From a checkpoint of a small multi-label image tagger.
Model: 2.07M parameters, 32-pixel images, arch perceiver, norm layernorm, activation gelu, patch size [2, 2], layers 10, width 128.
Training: soap at rate 0.0039, 24200 steps, batches of 128.
Data: trained on photos of plants, animals and fungi (iNaturalist), 77898 training examples.
Rows from block 7 of a small multi-label image tagger, named by matrix and row number. Rows with one number belong to one neuron. Each number is 128 + 32 x the weight over its row's rms, rounded and kept within 0 to 255. All counts start at 0. Numbers have three digits each. After the name is the row's rms in percent of the matrix's.
After each neuron's rows are labels from the 100 images, of 14976, where the neuron reaches its highest value: "top examples" is what is common among them. Only what is clearly more common there than usual is listed. The data: photos of plants, animals and fungi (iNaturalist). In brackets: how many of the 100, against the usual share in percent.
# fc1: MLP up (model.blocks.7.mlp.fc1.weight, 512x128), inputs 64-127
# fc2: MLP down (model.blocks.7.mlp.fc2.weight, 128x512, transposed), outputs 64-127

fc1.165 104:091156145166057115073135138152199151130098108100139139174112144058148099129155183133065083125134121167099097179131137194136133141147147087163183097089123103109073187128126108128101096071120139
fc2.165 099:088158185088102156151186093191118089157137109106176085102136101124161105124113103116140126113185143146122163142141138065126148094174131127078173178107102131091096078167108137106128138095211160
top examples: phylum Arthropoda (71 vs 30.9); class Insecta (70 vs 29.2)

fc1.24 100:109121247101162132101131173183110125062107089130066089175095076122147149113135148146053086114073119107082128170121159133155109141124099104147104168163125124145116117139118151085116038095076108
fc2.24 099:162130077167143170133134147170104072093136128132097107079093163087109125125076131163057124154123137160114201075190150168129137132122127143120196135142118077137104136138132177167113132118162096
top examples: order Pelecaniformes (29 vs 3.2)

fc1.118 108:111107143091190142148041124096134141148136095138126147135105216159097136133180129144056139078172169139069084126098075125164183181202097137133131139137164159134167055147155118125119143111122110
fc2.118 116:087119093198086167121111098173083071126132147124104084082152127153079129138085108071099161132161123109198138139152145106129095069130115124099051127088067141095100121097171145114139135138125092
top examples: class Aves (96 vs 55); phylum Chordata (96 vs 60.8); order Accipitriformes (28 vs 3.9)

fc1.384 111:121144112103150101127142121118118092159101096208169127154080123140118100099101202174165161096184105088099089187182173103114112150079145178147125105135110213127102142174173158129188125092120142
fc2.384 107:172127110102134102090162132085112123138150066133176083099106033081165124136144091105160062182072131083129136127083094139207181129151141092059054151139150098092130112164137132130124192126102117
top examples: phylum Arthropoda (77 vs 30.9); class Insecta (76 vs 29.2)

fc1.39 078:140131085081107079127134173124137139127151192127153160135120157105140151179169163119099167107108059098114141176126160129164098158128112119119183169081180164134120091095138103119194131199143126
fc2.39 080:167162134118170121137101089146129135112146123189120114167108114123131163182174142085133191170090131176150178132127102136088140138100163145047125129071132075192134161127121173107171159119125137
top examples: class Insecta (89 vs 29.2); phylum Arthropoda (89 vs 30.9); order Lepidoptera (54 vs 13.7); family: Nymphalidae (33 vs 4.6)

fc1.383 118:072162167067175095156131137176156120136083169060101115177129081160125094115125159167095160094128121151142188171125133115141120153118107123123136135161122099147093149133174183080165099157190118
fc2.383 124:140113146146124100156139185062112066137102114104102124160155091113084127159175124074096142100093117086041118090164102061143156123087151136109124137166134106113148115074155167120136124104134083
top examples: phylum Chordata (99 vs 60.8); class Aves (88 vs 55); order Anseriformes (35 vs 5.5); family: Anatidae (35 vs 5.5)

fc1.427 107:133118147118103128102100179133133137126169166085107132150100129161130078118077138135117153129131152116113113054121066150108112155182065139122100121179073125095099103136106118079127053138083114
fc2.427 098:140075086159088077109154123157199160187143120196128089155167169111192177148173109159095083113156067097150135139103158112164183078164139154089110142106068080133130108173107103109122107145130169
top examples: phylum Chordata (93 vs 60.8); class Aves (90 vs 55); order Charadriiformes (28 vs 7.6)

fc1.259 105:139129163088153107133132118112134138152146129131146142085117116145140184111111113125073146173143066184101125123182134142163135168144050125211095056149142125102183106103109161130153098170160111
fc2.259 102:156186150126147182122134129162140138125126096154097118104149120142051067108089158117039103121095063215103175097107087128148149163130120090026035121065099107114128095210188133153145109122116140
top examples: class Insecta (63 vs 29.2); phylum Arthropoda (63 vs 30.9); order Lepidoptera (47 vs 13.7)

fc1.40 080:117125147097120163142170095127141122106136113095078098117097145071102123159105105190019137139130077116111164141134121169077155098152142097133134114161146156147132089101092094098173155069151150
fc2.40 085:156093092176078107128091108176136100086165153162082126164185093138139148150113118065126114087134067070120088105145109126084155136108180120164154089154164127104172104148156134097162147088111126
top examples: class Aves (89 vs 55); order Accipitriformes (30 vs 3.9)

fc1.408 091:150125139098175107120150083103106209090072148093120137129116125154172134125144082163134085118170127113157176170106071160159144165165132137075121099113124130075142196137172153135143095123135105
fc2.408 095:082091150136109185173126090117181156132113051104135102100172118129075126174165141116181152124132148164139159101150113130065128132124124102147169145081090146196198060126146142121103127137126108
top examples: phylum Tracheophyta (28 vs 7.3); kingdom Plantae (28 vs 7.3)

fc1.43 098:147093093157065178061133169157141122127140164137161170137117059128148121138123148122084126156119140079109169161135106137177083132091060099171092115086173131138163191103130146131118165153141115
fc2.43 100:143209128164146147140135144205115115120117105178192099189123074128140161165114081055097100171173135137140130139164176173089155142161136192125097147103081116123100123133158124143201134149135115
top examples: kingdom Plantae (71 vs 7.3); phylum Tracheophyta (71 vs 7.3); class Magnoliopsida (65 vs 5.6)

fc1.501 124:133086146098078057096153151130130093124158151090172178137104168111138126158103091172205146123080100155080138183147169173154171109160088174127151135163132119135171177170129171065120106127192120
fc2.501 116:142155121146148117153160157109139177067112148157158107164168133131112128120160190151093120151127138156126165125103116124116179127146110123078139129146126127182092085104150142093067151106155095
top examples: class Insecta (66 vs 29.2); phylum Arthropoda (66 vs 30.9); order Lepidoptera (60 vs 13.7)

fc1.254 109:108104108097158150163121111145128138134179108082178127132175131102132047155148049157150164175140177108103107150156099073136134121090158095124131174128145108100123085158101109142168129117085081
fc2.254 115:100147149139127089105120112101070145192066150132139180176122149105141145141133115125136105113148039157094110042137178079123187183137117111096107090130191139089157129129119142067107140125119067
top examples: class Mammalia (28 vs 3.5)

fc1.454 100:082080118137124171126106137161133071121150171065124137145124135151150083075088074124087114129096139117105102131163144102165185097140112149119113243117075081111131118141133141150109096120070191
fc2.454 108:155136036118165101128081143143142155221141059131103135100107145128156134133183123153164165145097082136082119175105084150146093170141121158129073144144096095114119130150065158068122148124145131
top examples: phylum Tracheophyta (53 vs 7.3); kingdom Plantae (53 vs 7.3); class Magnoliopsida (50 vs 5.6)

fc1.474 086:111104127147157140087099094121105101128104146124167092087040156136054092121177141140159085116139159171099063078178116133121145121093129129144117106145134182145154145103084109122137105153101123
fc2.474 099:139128085100178187155117123128157133163168091102159129148120138151141127129175088123144168094176119068132137128095146131042143096081140099136087151118078103126156149135144135166118152102068107
top examples: class Insecta (61 vs 29.2); phylum Arthropoda (61 vs 30.9); order Lepidoptera (39 vs 13.7)

fc1.270 085:063094152172146120109160094157117171101118091170171086142103196063122161083173167154122113141092043128124087117091119152101121107137128106134148138094117099132112077130169130121161157150111085
fc2.270 081:160120068125092185160136118142152184114070135146147171204073109120156113122103148159147166123105170107067062161141099104130130106186068077146148077138096102153130125109113138152105087130098156
top examples: order Lepidoptera (43 vs 13.7)

fc1.281 100:167174181113139198113202114148136146133153153110138164087063119151069146150134170104112077119133134151092136151144137060161073112167095096123066169099080150157092119126163136131126128125149088
fc2.281 112:123093160168110130153170081138105101106158108140118116092175106129103136078103091153157111118147059156097108169127140059053156138124111118103052098138099182107136072082174072092151122134153106
top examples: kingdom Plantae (94 vs 7.3); phylum Tracheophyta (94 vs 7.3); class Magnoliopsida (66 vs 5.6); family: Asparagaceae (25 vs 0.4)

fc1.304 093:120151135124180154159139060064092076090079155078195121119125158137146133109152167111142189115136129185145080181146090140140061168120089126151146162126116146154103145136176141170165207140097138
fc2.304 101:109080218114097129114109122125163133112134123162101149116123153134140177119089074128124134125161171104077176128155089161101098079152133148111171138097109148083139126160085146194081154152119133
top examples: order Charadriiformes (27 vs 7.6)

fc1.291 143:124121160113124124104127174104134146101130112140138103060100151166131157101111110142171187230068096124085137110139097118072089129093118120144135119131100114156154112143143100161063117140154107
fc2.291 112:162185087104164183113136122082078124159116145161126139111076136107068143134158129118082155173184062174203119122079126089124164147099128129112076154133179134142119140105174128166066107143137121
top examples: phylum Chordata (94 vs 60.8); class Aves (93 vs 55); order Charadriiformes (53 vs 7.6); family: Scolopacidae (34 vs 3.2)

fc1.339 091:112149165125118084145123105070135087136132084111098112133200152139063143161119129123138153139089146207084101155144158151199149118130146130151092075093118076175116148150107128144122088124102090
fc2.339 096:115147155103154131109181184129168091099104142157151159110161097096050112165221092146110137148188124112147155149068143140106081143167096092110158128144121150146163094103183139084132159129065100
top examples: order Charadriiformes (38 vs 7.6)

fc1.154 084:130176129082121126086148175109146096139113134159178162150108170100113110205110188104085144110190142119094146129098107150139131150125168067108151143090097045122129081149157131118158119119113153
fc2.154 100:141146160109203149149146090181160138128116131188124127165075154107123124112167171112139132163108142136136179108118159133137063149128171109128099118139067157180163168131169189116123151127078158
top examples: order Passeriformes (52 vs 24.9)

fc1.104 137:139108123106133168109134137114105179141110087113103119136131165184099124105112137187147075194186131097108123122136153176105123131084104151132123120159154149107097095151155133092153204208180119
fc2.104 112:145097118198183109102104133121168114105128166159133152062146156138120125151146115108129111131122130129095087134096134161144117135190076140161122133219152178105097147103098134101162119172195164
top examples: class Aves (86 vs 55)

fc1.290 112:110126076116140094088144151107076077107121118097109159174219099102096074125122141171096093176116096153112146138135090109105102140119139131143159138174126141190126111171132095147123125117086121
fc2.290 111:111100114118137140141095107100126144146119074060131099096127106180140194165079135140171140147079085104152083126156091126167158164138094129098129072116174182109124134165196152152120107106118141
top examples: phylum Chordata (93 vs 60.8); class Aves (85 vs 55)

fc1.170 098:071121115143145192092116145117153168134121162222140098112111119151145201159100134119123145124073185106138157113132102206077132155171181108081134127080140105121155080120136115112171170128212177
fc2.170 101:189116110075148176137158171114123164070095170136151170178082160106046122105144122143094151071134113126136142097188119097141092150162073129108114066154157120110134129115129121171147175176130030
top examples: order Passeriformes (55 vs 24.9)

fc1.22 099:178128154123120134097113038186121159076149172128112083111098128193137085151128107145153214158161133137081166124097166145100055098124140102143099186161095103133123113128055129120126207113086119
fc2.22 103:210139181127132140185118133090097135162062184043120145142137108098151115120126172118113121098117082079151125140108167156126113120159110072065132095127135149115115089111094093119138078152185144
top examples: order Accipitriformes (33 vs 3.9); family: Accipitridae (28 vs 3.3)

fc1.478 113:125167139102157131151100103171140104117154112158136159152110157069118188110092132136154112163189103113105099107108107139134112150111107143097126072152133113158114088167243150116075082104159117
fc2.478 109:186099094136123105103130114141052099151166120123155137153172134095129117126126119106123142210125146140156183177111104125186129109125127139095149096105146113160100129146118143171071107101113101
top examples: phylum Arthropoda (83 vs 30.9); class Insecta (82 vs 29.2); order Lepidoptera (31 vs 13.7)

fc1.133 107:179118130145095139131101104155146128097169106086101154098118151143120124107110092124123135094138130164157100101056133131105086207166166125135130117146141146131122118074156125122174163171108110
fc2.133 101:150162149113111135129145172121118131135112163117126148091083108130111119122155102135123145094144090146132153140114141077089140192128125120175124190128113144157057097121089155150176135118087121
top examples: class Aves (87 vs 55); order Accipitriformes (29 vs 3.9); family: Accipitridae (26 vs 3.3)

fc1.502 114:148153117079151127167142102150080127147118178180181091087124135126097086119090136114104082052103072158055126141166091079129121123183146127129120107103076142110099115167147148148140139106147112
fc2.502 108:153095104107185097089161153137130152139106108122100132105081117111158164120136141068099155112095134123151095092116105092160171159134064163139164187089170128097167076159203097134160152059125166
top examples: class Insecta (82 vs 29.2); phylum Arthropoda (82 vs 30.9); order Coleoptera (35 vs 3.2); family: Coccinellidae (31 vs 1.7)

fc1.301 119:070112147150139178129138063080115125073105130127122171153182151161073115163159121147096117183151186099147184135135161147150151161187091116080099086153100195143139117136122137156123120120127107
fc2.301 126:185141137144115142106114196106067171140113109123155124137087071123113151169144136120155138125093049189199074148107117121089074124139088098151138139177107070130151101122121123163145089142124120
top examples: phylum Chordata (97 vs 60.8); class Aves (95 vs 55); order Accipitriformes (39 vs 3.9); family: Accipitridae (25 vs 3.3)

fc1.3 116:113118095124116107151165121077132199117128100117161088113159123181180097104128121087173112105137143101105134132124098164141106171097157106086109065123121093199140100127073109154144114102092142
fc2.3 105:156105109119148124110111112194093150125172170161114112177143158150100156127143155160153179153150143067137114133117060163163139104121124069025091109136104117100099108155099147097096098098032121
top examples: class Mammalia (36 vs 3.5)

fc1.220 121:120100168169140146130091165076132139072112074148159112071103131123068144116102129189145186104151145115159112130156133164173160181130108125177132186124142129191084087135105100148107146169151121
fc2.220 109:117122129142066130163130119081135144091136220106136113130142152169127128138114087130153161132146086104098113134141151121090115120111133094133105142135118135123117126179097103099165113113105168
top examples: class Insecta (71 vs 29.2); phylum Arthropoda (71 vs 30.9); order Lepidoptera (61 vs 13.7)

fc1.53 098:098125154154093126176131164137155138115201199189114160088157116108148122156142110165130085187152065132144148152107154146125090108226098160129086153110128148174152136091152125092113154100138150
fc2.53 101:125133095134132128108096157066112121145159130152125138152115075051126097115138102164042145158105120129124120101104176065150150118083151097067098072113081101085110125170163138182143166114100094
top examples: phylum Arthropoda (79 vs 30.9); class Insecta (77 vs 29.2); order Lepidoptera (39 vs 13.7)

fc1.26 107:117174106137148160071135102099101121162090147181195095148076059170097141087103103126104106179160127142107102137054177116083111113190118195132125132129101101103154146136139143142130125131181087
fc2.26 102:075115200098161120133117196112150113064120108127162164101116064090151146100067159118126192102069118108106170114149148173186153101168129100112156153147128168093124094150062084124089157104147120
top examples: order Lepidoptera (34 vs 13.7)

fc1.59 085:090136149149171147126174195166135163157128149073172156185139176171130140105129217100086131177086135113166196047107067151144134066200138171143105142075091102094118130144144120098139096179089136
fc2.59 096:089094104172073132103148149073146181136126121156143106085057114129164139079112206156165165121059148097102133168114185131145153131200135088101109118137124109097100152135118144093101150140125163
top examples: class Aves (90 vs 55); order Charadriiformes (31 vs 7.6)

fc1.140 097:078118122073092147134111083148110128108157121102150149156150130056144177159169176133142160102101085142181103180138119124185186133157123143091121133158140092120136155179133145172155100109132103
fc2.140 108:108094112139106082150058092122169159119139102107143127169172170087098104182128082130135141088090135105085132152154233128069114094120126109105140102123101087158057097130120106122123152082161088
top examples: class Mammalia (41 vs 3.5); order Carnivora (33 vs 1)

fc1.235 118:181184132075095159089114108139119128143125126163077075115092107162141202118113155155155100162088119168106154119131126155154102069116123096130129101109104134128125119155130169119168089129113208
fc2.235 092:074195098143109102131065120106151093170073168135119147154129131107130112126147178130116137106105136111145077177126158137079164171108095179104062082203080109174139186129118125084109139106137122
top examples: class Insecta (70 vs 29.2); phylum Arthropoda (70 vs 30.9); order Lepidoptera (59 vs 13.7); family: Nymphalidae (26 vs 4.6)