config = dict(
    train_examples=77898,
    crop_scale_min=0.7,
    mlp_ratio=4,
    dropout=0.05,
    epochs=39.8,
    lr_schedule='wsd_sqrt',
    warmup_steps=1210,
)
Rows from block 5, named by matrix and row number. Rows with one number belong to one neuron. Each number is 128 + 24 x the weight over its row's rms, rounded and kept within 0 to 255. All counts start at 0. After the name is the row's rms in percent of the matrix's.
# fc1: MLP up (model.blocks.5.mlp.fc1.weight, 512x128), inputs 0-127
# fc2: MLP down (model.blocks.5.mlp.fc2.weight, 128x512, transposed), outputs 0-127
fc1.110 083 [ 99 164 116 144 153 129 124 104 131  96 114 146  80 131 163 119 110 141 128 176  88 133  78 114 157 127 181 163 119 147 145 113  97 178 137 103 116 115 116 169 138 153 125 100 165 109 145 103 103  80 138 161 101 105 131 111  97 164 144 163 121 102 107 140 127 116 123 116 131  88 123 162 140 128 128  91 160 126 112 147 139 171 135  93 101 161 100 128 105 185 147 139 114 143 102 142  95 123 113 160 137 138  96 106 162 128 116 158 120 145 151 131 125 108 130 131  81 118 136 137 113  99 139 131 126 161 139  98]
fc1.111 093 [119 189 112 124  92 140 127 110 156 137 125 121 167 133 124 115 122 146 144 101 149 143 137 127 145 102 114 113  90 166  91  75 129  85 122  89 130 121 110  97 164 130 137 109 123 100 134 113 143 165 119 152 130 115 127 181 127 121 114 126 137  98 136 129 143 113 149 139 128 143 125  98 120 151 159 126 146 142 120 140 116 131 109 126 139 161 102  76 100 108  92 186 140 113 103 175  90 150 134 135 138 184 142 132 150 107 132  71 144 120 122 148 147 124 109 132 164 119  90 106 175 111 146 103 113 153  88  88]
fc1.112 089 [125 112 149  99 119 116 140  82 121 162 122 125 103 128 116 119 100  67 131 129 146 110 116 133 138 150 106  95 105 136 127 137 127 102 155  70  89 148 149 117 112 150 120 128 131 132 172 102 137 136 133 107 145 139 124  88  69  85 134 138 149 134 116 159 141 122 123 168 104 137  63  97 115  94  96 144 140  93 101 137 116 146 113 104  97 125 122 142 118 123 110 130 121 120 139 142 184 121 130 181 127  72 125 127 134  62 155 116 178 130 111 118 117 114 151 121 158 153  96  98 149 142 100 111 137 123 139 125]
fc1.113 099 [136 112 121 110 152 108 133 111 135 118 135 143  97 103 136 142 167 141 132 154 135 109 177 176 132 120 115  98 134 163 101 117 108 152 112 150 124 144 125 115 131  98 152 134 113 133 129 158 160 174 118 153 131 133 102 117 107  98 169 151 126  93 122 139 111 124 112 115 136 117 125 118 118 118 117 143 117 100 143 153 153 123 154 119 108  99 132 117  87 108 124 155 125 122 169 125 139 124  98 172 142 167 141 154 114 190 156  91 112 103 125 135 145  70 168 113 145  81  70 115 134  77 151 142 166  70  98 120]
fc1.114 098 [146 106 141 142 106 138 147 152 115  97 111 111 106 146 122 144 107 110 177 120 181 136 138 140 127 115 127 126 102 110  75 114 145 168 147 131 145 123 152  90 120 122 129 111 140 114 136  89  78 128 124 140 129 163  80 140 114 151 131 136 108 121 167 125 131  79 130 140 107 157 126 165 135  58 121 125 150 117 127 121  87 138  76 129 137  80 150 160 162 108 115 143  85 115 161 149  57 114 114 120 103 154  99 145 164 129 150 148 128 165 124 113 167 107 135 125 142 139  95 130 116 124 122 131 130 121 166 133]
fc1.115 101 [115 107 141 122 145 108 129 121 115 135  76 120 155 101 144 160 169 105 155 134 131  91 128 131 119 137 141 136 116 146 110  87 121 134 142 128 127 116  99 129 139 108 174  96 145 117 174 123 150 156  95 157 130 150 128 183 165 133 145 140 112 143 116 105  73 109 145 117 121 120 162 174 118 117 140 137  92 113 130 110 132 141 157 158 150 165 143 148  96 114  91 117 114 105 133 112  95 127 160 126 182  76 122 176 138 123  92 126 134 133 154 124 128 123 126  68  67 108  96 121 126 115 163 141 110 134  95 122]
fc1.116 076 [114 146 167 108 115 127 109 144 138  86 148 139 112 109 154 100 100 132 157  97 157 119 138 147 119 110 136 157 119 114 138 112 105 159 155  92 116  71 149 154  86  89 114 117 145 111 136 125 148 136 124 148 100 133 137 115 140 138  91 132 143 128  92 108 165 155 115 148 140 148  82 112 117 122 127 102 119 116 125 127 133 114  92 139 136 112 132 111 204 119 147 120 144  95 156 153 120  81 135 115 123 116 107 152 167 103 148 113 130 118  99 199 132 105 106  97 149 147 115 200 136 133 154  97 139 132 173 110]
fc1.117 088 [144 105  96 115 112 131  95 138 168 121 117 151 121 132 127 176 160 123 120 128 159 139 140 103 119 122 122  70 120 138 159 143 138 104 122 100 156 142 119 116 174 128 154 125 132 141 152 147 121 145 138 142 104 106 118  97 106 192 137 147 142 148 188 144 122 114 167 169 135 165 152 104 131 134 111 121 113 140 131  70  92 154 135 117 115 143 153 148 142 150 108 124 152  73 140 115 120 110  68 193  85 148 121  87 144 113 143 110 119 149 107 143 140 104 148 136 121 107 136 136 146 132 154  89 104 140 140 100]
fc1.118 105 [106 176 117  99 160 134 121 141  97 115  98 157 119 110 123 154 138 108 126 123 127 117 194 140 139 120 115 113  88 108 138 111 162 136 120  92 108 134 117  96 125 157 132 129 143 138 137 114 142 155 109  96 157 137 100 113 145 131 113 141 167 116 188 165 139 141 131 120  81 136 155 137 133 128 107 166 120 134 104 117 170 119 149 125 109 139  99 158 120 168 115 119 133 123  86 134 149 142 154 100 140 120 101 160 140 160  82  86 112 191  82 107 104 108 159 117 157 138 158  92 155 127 124 129  85 129 132 165]
fc1.120 092 [120 120 105 110 114 156 138 135 157 142 133 135 109 181 162  89 147 104 120 122 134 128 152 125 129 135  85 138 123 125 110 111 143 145 142 133 140 174 111  69 113 136 128 137 165 130  97 180 156 111 128 100  86 139 104 122 179 143  70 166 116 103  96 120  76 148 108 124  98 127 119  83 101 145 131 120 130 122  83 121  98 138 153 139 118 150 140 141 141 132 139 148 106  91 118 145 130 155  85 148 166  99 137 121 114 102 157 118 129 123 142 145 116  93 132  95 176 110 103 143 144 157 149 105 152 114 177 112]
fc1.121 108 [146  92 117 138 135 168 126 131 118 115 146 140 157 143 133 104 103 110 108 118 135 116 149 109 119 135 142 120 116 163 125  83 130 152 145 147 106 136  85  64 129 130  95 115 143 127 128 116 120 156 128 124 119 107 109 156 127 122  93 115 127 159 112 138 174 128  94 137 151 145 140 106  91 136 166 121 174 153 125 142 132 120 144 144  92 108 129 109 113 143 184 134 154  75 121 126 119 137 120 103 104  76 128 155  80 143 142 121 157 112 108 143 134 107 123 159 131 196  96 139  95 176 182  83 144 157 111 138]
fc1.122 097 [135  90 145 128 140 124 142 168 115 125 134 153 115 141 107 137 119 119 131 119 122 135 133 107 165 135 150  95 119  82 115  89 142 179 140 107 128 102 129 124 115 142 124 112 107 146 124 102 123 146 154  87 137 121 124  73 140 106 118 145 136 145 120 113 108 130  94 117 122 149 135 139 163 143 140 109 108 128 125 143 166  79 113 109 106 121 157 123 158 180 159  73  84 144 113 133 105 129 149 128 120 103  97 163 131 108 158 135 196 139 132 100 117 149  89 169 131 151  95 157 120 123 131 113 124 205 111 179]
fc1.123 101 [108  87 160 132  88  68 111 110 114 109 106  89 123 137 141 146 138  88 129 139 139 131 138 121 132 145 197 142 166 134 139 115 134 124 129 105 122 169 149 104 109 174 129 107  93 170 102 151 135 139 135 111 109  89 124 139 104 148 114 124 122 117 163 117 104 149 147 113 169 152 110 142 102  97 118 163 113 120  78 137 136 145 147 146 112 151 140 126 133  99 116 143 149 127 112 131 131 159 132  98 109 152 132 156 141 139 151 182 100  68 136 108 138 108 134 181 129 121 177 122 136 130 118 145 159 183 111 131]
fc2.110 087 [121 127 197 151 144 160 107 106 144 108 126 132 131 130 120 159 146 113 151 138  59 129 109 156  72 161 114 110 114 128 107 136 123 121 116  81 122 155 119 140 147 125 163  84 154 117 151 172 145  95 127 142  93 145 118 104 142 123 108 157 137 141 144 119 118 128 158 126 153 169  64 155 142 113 125 149 129 114 160 138 118 143 115 103 105 138 133 139 163 150 123  75  76 119 144 141 129 143 125 132 182 155 129  96 148 147 126 115 135 134 155 111 126 133  74 124 143 140 128 118  85  87 120 113 159 147 106 130]
fc2.111 085 [129 116 127  97 163 110 121 171 118  93 142  97 140 104 125  80 138 137 178 125  80 110 119 120 100 129 147 177 136 161 147 124 102 107 128  99 108 116 104 144 117 140 147 128 129 179 122 103  98 154 134 109 109  85 117 131 161 109  97  97 100 162  91 149 154 178 129 107 168 155 165 130  74 120 122 111 129 106  97 129 145 127 127 124  99 151 103 101 155 113 127 156 144 161 132 166 123 121  80 126 146 121 127 152 152 181 142 162 153 151 108 116 111 126 122 120 121 113 134 120 142  96 134 114 129 142  80 141]
fc2.112 093 [145 112 157 108 146 116 114 123 112 168 162 112 165 114 129 145 148 116  90 138 150  85 119 146 109 167 179 117 134 138 113 106 166 140 106 115 143 125 117 159  96 148 105 124 146 168 138 106 111 144 117  94 114 159 114  75 122 106 160 107 157 152 127 129 156 105 155 104 123  89 106 128  88 123  81 105 119 112 171 116 128 144 138 132 113 128 144 133  98 103 107  96 137 160 104 117 142 121  98 136 172  89 111  93 119 153 114 169 129 155 104 124 128 137 114 182 115 162 154 164 143 154 170 117  97 117 149 153]
fc2.113 097 [129 154 130 147 159 122 141 125 120 198 156 116 152 124 148 114 118  99 129 126 163 127  60 144 136 122  86 120 159 159  83 127 106 150 101 113 102 117 125 124  99 161 152 157 142  81 121 130 105 127 140 138 117 125 123  97 174 136 147 124 128 167 140 130 128 132 132 164 153 154 154  98 143 138 125 110 195 163 116 131 151 133 107 160 136 141 114 127 158  89 108 118 124 142 106 154 111 148 146 126 152 102 164 114 118 105 133  88  88 141  94 104 128 171 123 102 136 184 145 137 107 103 141 104  88 133 133 111]
fc2.114 097 [105 123 138  94 143 122 156 137 150 118 116 109 148  86 148 150 167 176 148 127 113 146 126 125  85 135 135 124  85 100 108 135 149 106 161 143 146 157 158 150 147 132 168 154 124 117 133 140 121 142  91 118 104 133 124 147 133 125 160 117 156 152 136 137 112 119 176 145 121 120 153 108 147 164 154 116 122 155 119 163 128 136 160  91 116 105 107  72 142  87 152 126 164 153 128 136 105  77 112 121 119  94  91 117 137 122 162 128 135 148  96 101 130 142 149 124 157 138 139  72 201 127  92 113 157 140  99 152]
fc2.115 105 [124 157 127 112 124 125 116 118 110 173 181 129 116 130 110  87 143 112  87 163  99 114 118 151  91 127 143 134  99 135 126 137 141 105 114  84 126 128 115 128 125 134  89 116 136 103 105 166 138 151 114 129 122 109 106 138 121 126 143 124 129 119 104 120 125 102 109 124 133 158 124 116 170 137 120 166 152 129 125  63 104 117 113 176 130 128 104 137 148 144 162 172 187 132 169 102 160 152 163  71 100 122 163 129 145 103  94 121 172 146 158  75  88 132 116 106 133 109 129 135 122 144 132 136 117  94 174 103]
fc2.116 076 [148  96 127 166 134 148 135  74 124 146 157 136  97 103 123 152 156 161  96 159  94 133 140 102 148  88 133 115 176 113 118 112 140 136 141 114 106 148 160 109 143 130  77 110 113  97 149 120  67 177 133 111  87 165 124 154 166 108 164 109 146 155 124 126  96 146 141  93 114 114 128 119  96 110 152 123 109 112 117 126 110 128 109 115 175 109  98 153 109 116  97 116 127 138 116 146 119 129  99  92 149 142  83 160 105 160 147  98 155 132 110 137 139 113 100 116 112 118 138  91 157 113 133 129  97 176 145 124]
fc2.117 099 [123 127  94 146 131 123 119 152 107 122 118 140 178 168 115 129 124 158 138 153 103 106 134 116 123 114 120 133 116 172 116 165 121 129 171  29  87 155 119 163 174 122 136 117 123 137 150 140 141 179 112 127 151  99 108 116 131 111 153 123 131 124  98 188 138 137  95 109 118 129 118 172 149 133 145 153 171 126 123 159 122 102 130 123 110 104 103 139 116 123 127 118 144 137 134 127 128  84 152  96  83 133 136 173  96 159 162 113 154 127 127  99 154  77  98 103  99 119 111 133 121 102 121 121 112 141 126 126]
fc2.118 111 [120 144 141  99 122 106  89  84 100 145  97 134 106  96  85  83 102 107 126 130 132 127 162 112 149 122 114 104 145 127 164 127 121 141 139 135 110 175 145 105 116 116 125 132  93 110 128 166 135 100  85 145 126 152 145 133  92 108  69 118 126 148 129 134 105 171 128 156 139 113 125  96  95 185 119 124 141 157  99 150 152 170 147 104 128 146 150 107 156 142 170 101 123  87  88 144 103 101 125 144 113 152 105 129 148 129 151 144 177 119 138  89 141 167 148 136 146 102  97 128  96 113 166 128 125 113 101 135]
fc2.120 091 [144 144  87 144 115 169 138 128 110 123 120  80 139  95 138 172 148 144  93 110 110 153 124 186 122 129 123 119 153  89 154 115 155 158 122 103 137 118 109  95  88 130  83  98 123 139 140 137  90 144 141 135 147 151 104 193 105  95 116 132 101 116 155 123 135 135 147 160 187 182 133 136  91 106 133 186 132 117 169  96 104 113  96 139 133 125 111 115 135 107 145 126 128 121 113 180  94 115 140 118 128 125 132 128 141 140 143 127 152 168 122 159 108 118  85 114 131 143 104 147 129 140  91 117 132 146 131  99]
fc2.121 105 [109 118 155 118 151 118 104 186 109 117 147 180 127 151 152 149 118  85 132 104 118 118 118 132 154 133 124 138 148  97 101 131 140 163 144 117 108 142 154 119 109 180 175 112 142 164 142 127 134 157 104 147  69 108 116 117  89 116 164 106 127 147 103 123 129 103 134 104 163 143 105 120  90 112 152 110 118 147  89  86 143 119 134 115 144  86 131  87 151 171 107 133 125 110 139 137 145 168 103 116 124 126 172 112 118 131 139 146 118  88 118 143 166 155 136 125 101  84  95 125 133 109  85 121  99 146 173 122]
fc2.122 092 [149 143 125 112 158 102 134 169 160 150 131  95 139 112 145 104 110 123 125 128 111  99 103  89 111 126 139 135 112  95 178 151 122 103 136 131 150 106 122 116 164 163 162 120 141 115 114 159 160 146 138 147 129 163 151 166 117 138 111 114 155 180 122 142 156 129 125 176 111  75 155 104 115 105 150 116 178 153 111  93 131 118 171 148 113  94 124 113 125 161 107 149 147 150 149  90 122 148 130 122 144 124 148 120 134 131 103 159 127 176 115 166  93 110 126  55 124  82 153 154 119 127  98 123 125 114 114 127]
fc2.123 109 [141 146 139 124 120 152 145 132 162 166 160 128 125 110 135 116 103 123  93 117 108 118 117  95 130 121 114 137 119 150 131 124 128 136 170 101 146 112 145  97 139 132 127 125 140 164  73 102 112 173  99 125  88 116 135 143 103 134 127  66 114 125 166 122 151 125 101 155 133 103 131 131 121 174 172 153 147 111 156 143 176 179  83 125 132  80 103 145 119 118 167  97 124 114 145 163 101 101 137 143 143  94 112  92 117 146 163 150 104 147 130 123 123  82 161  86 130 105  90 154 114 133 146 123 155 146 139  88]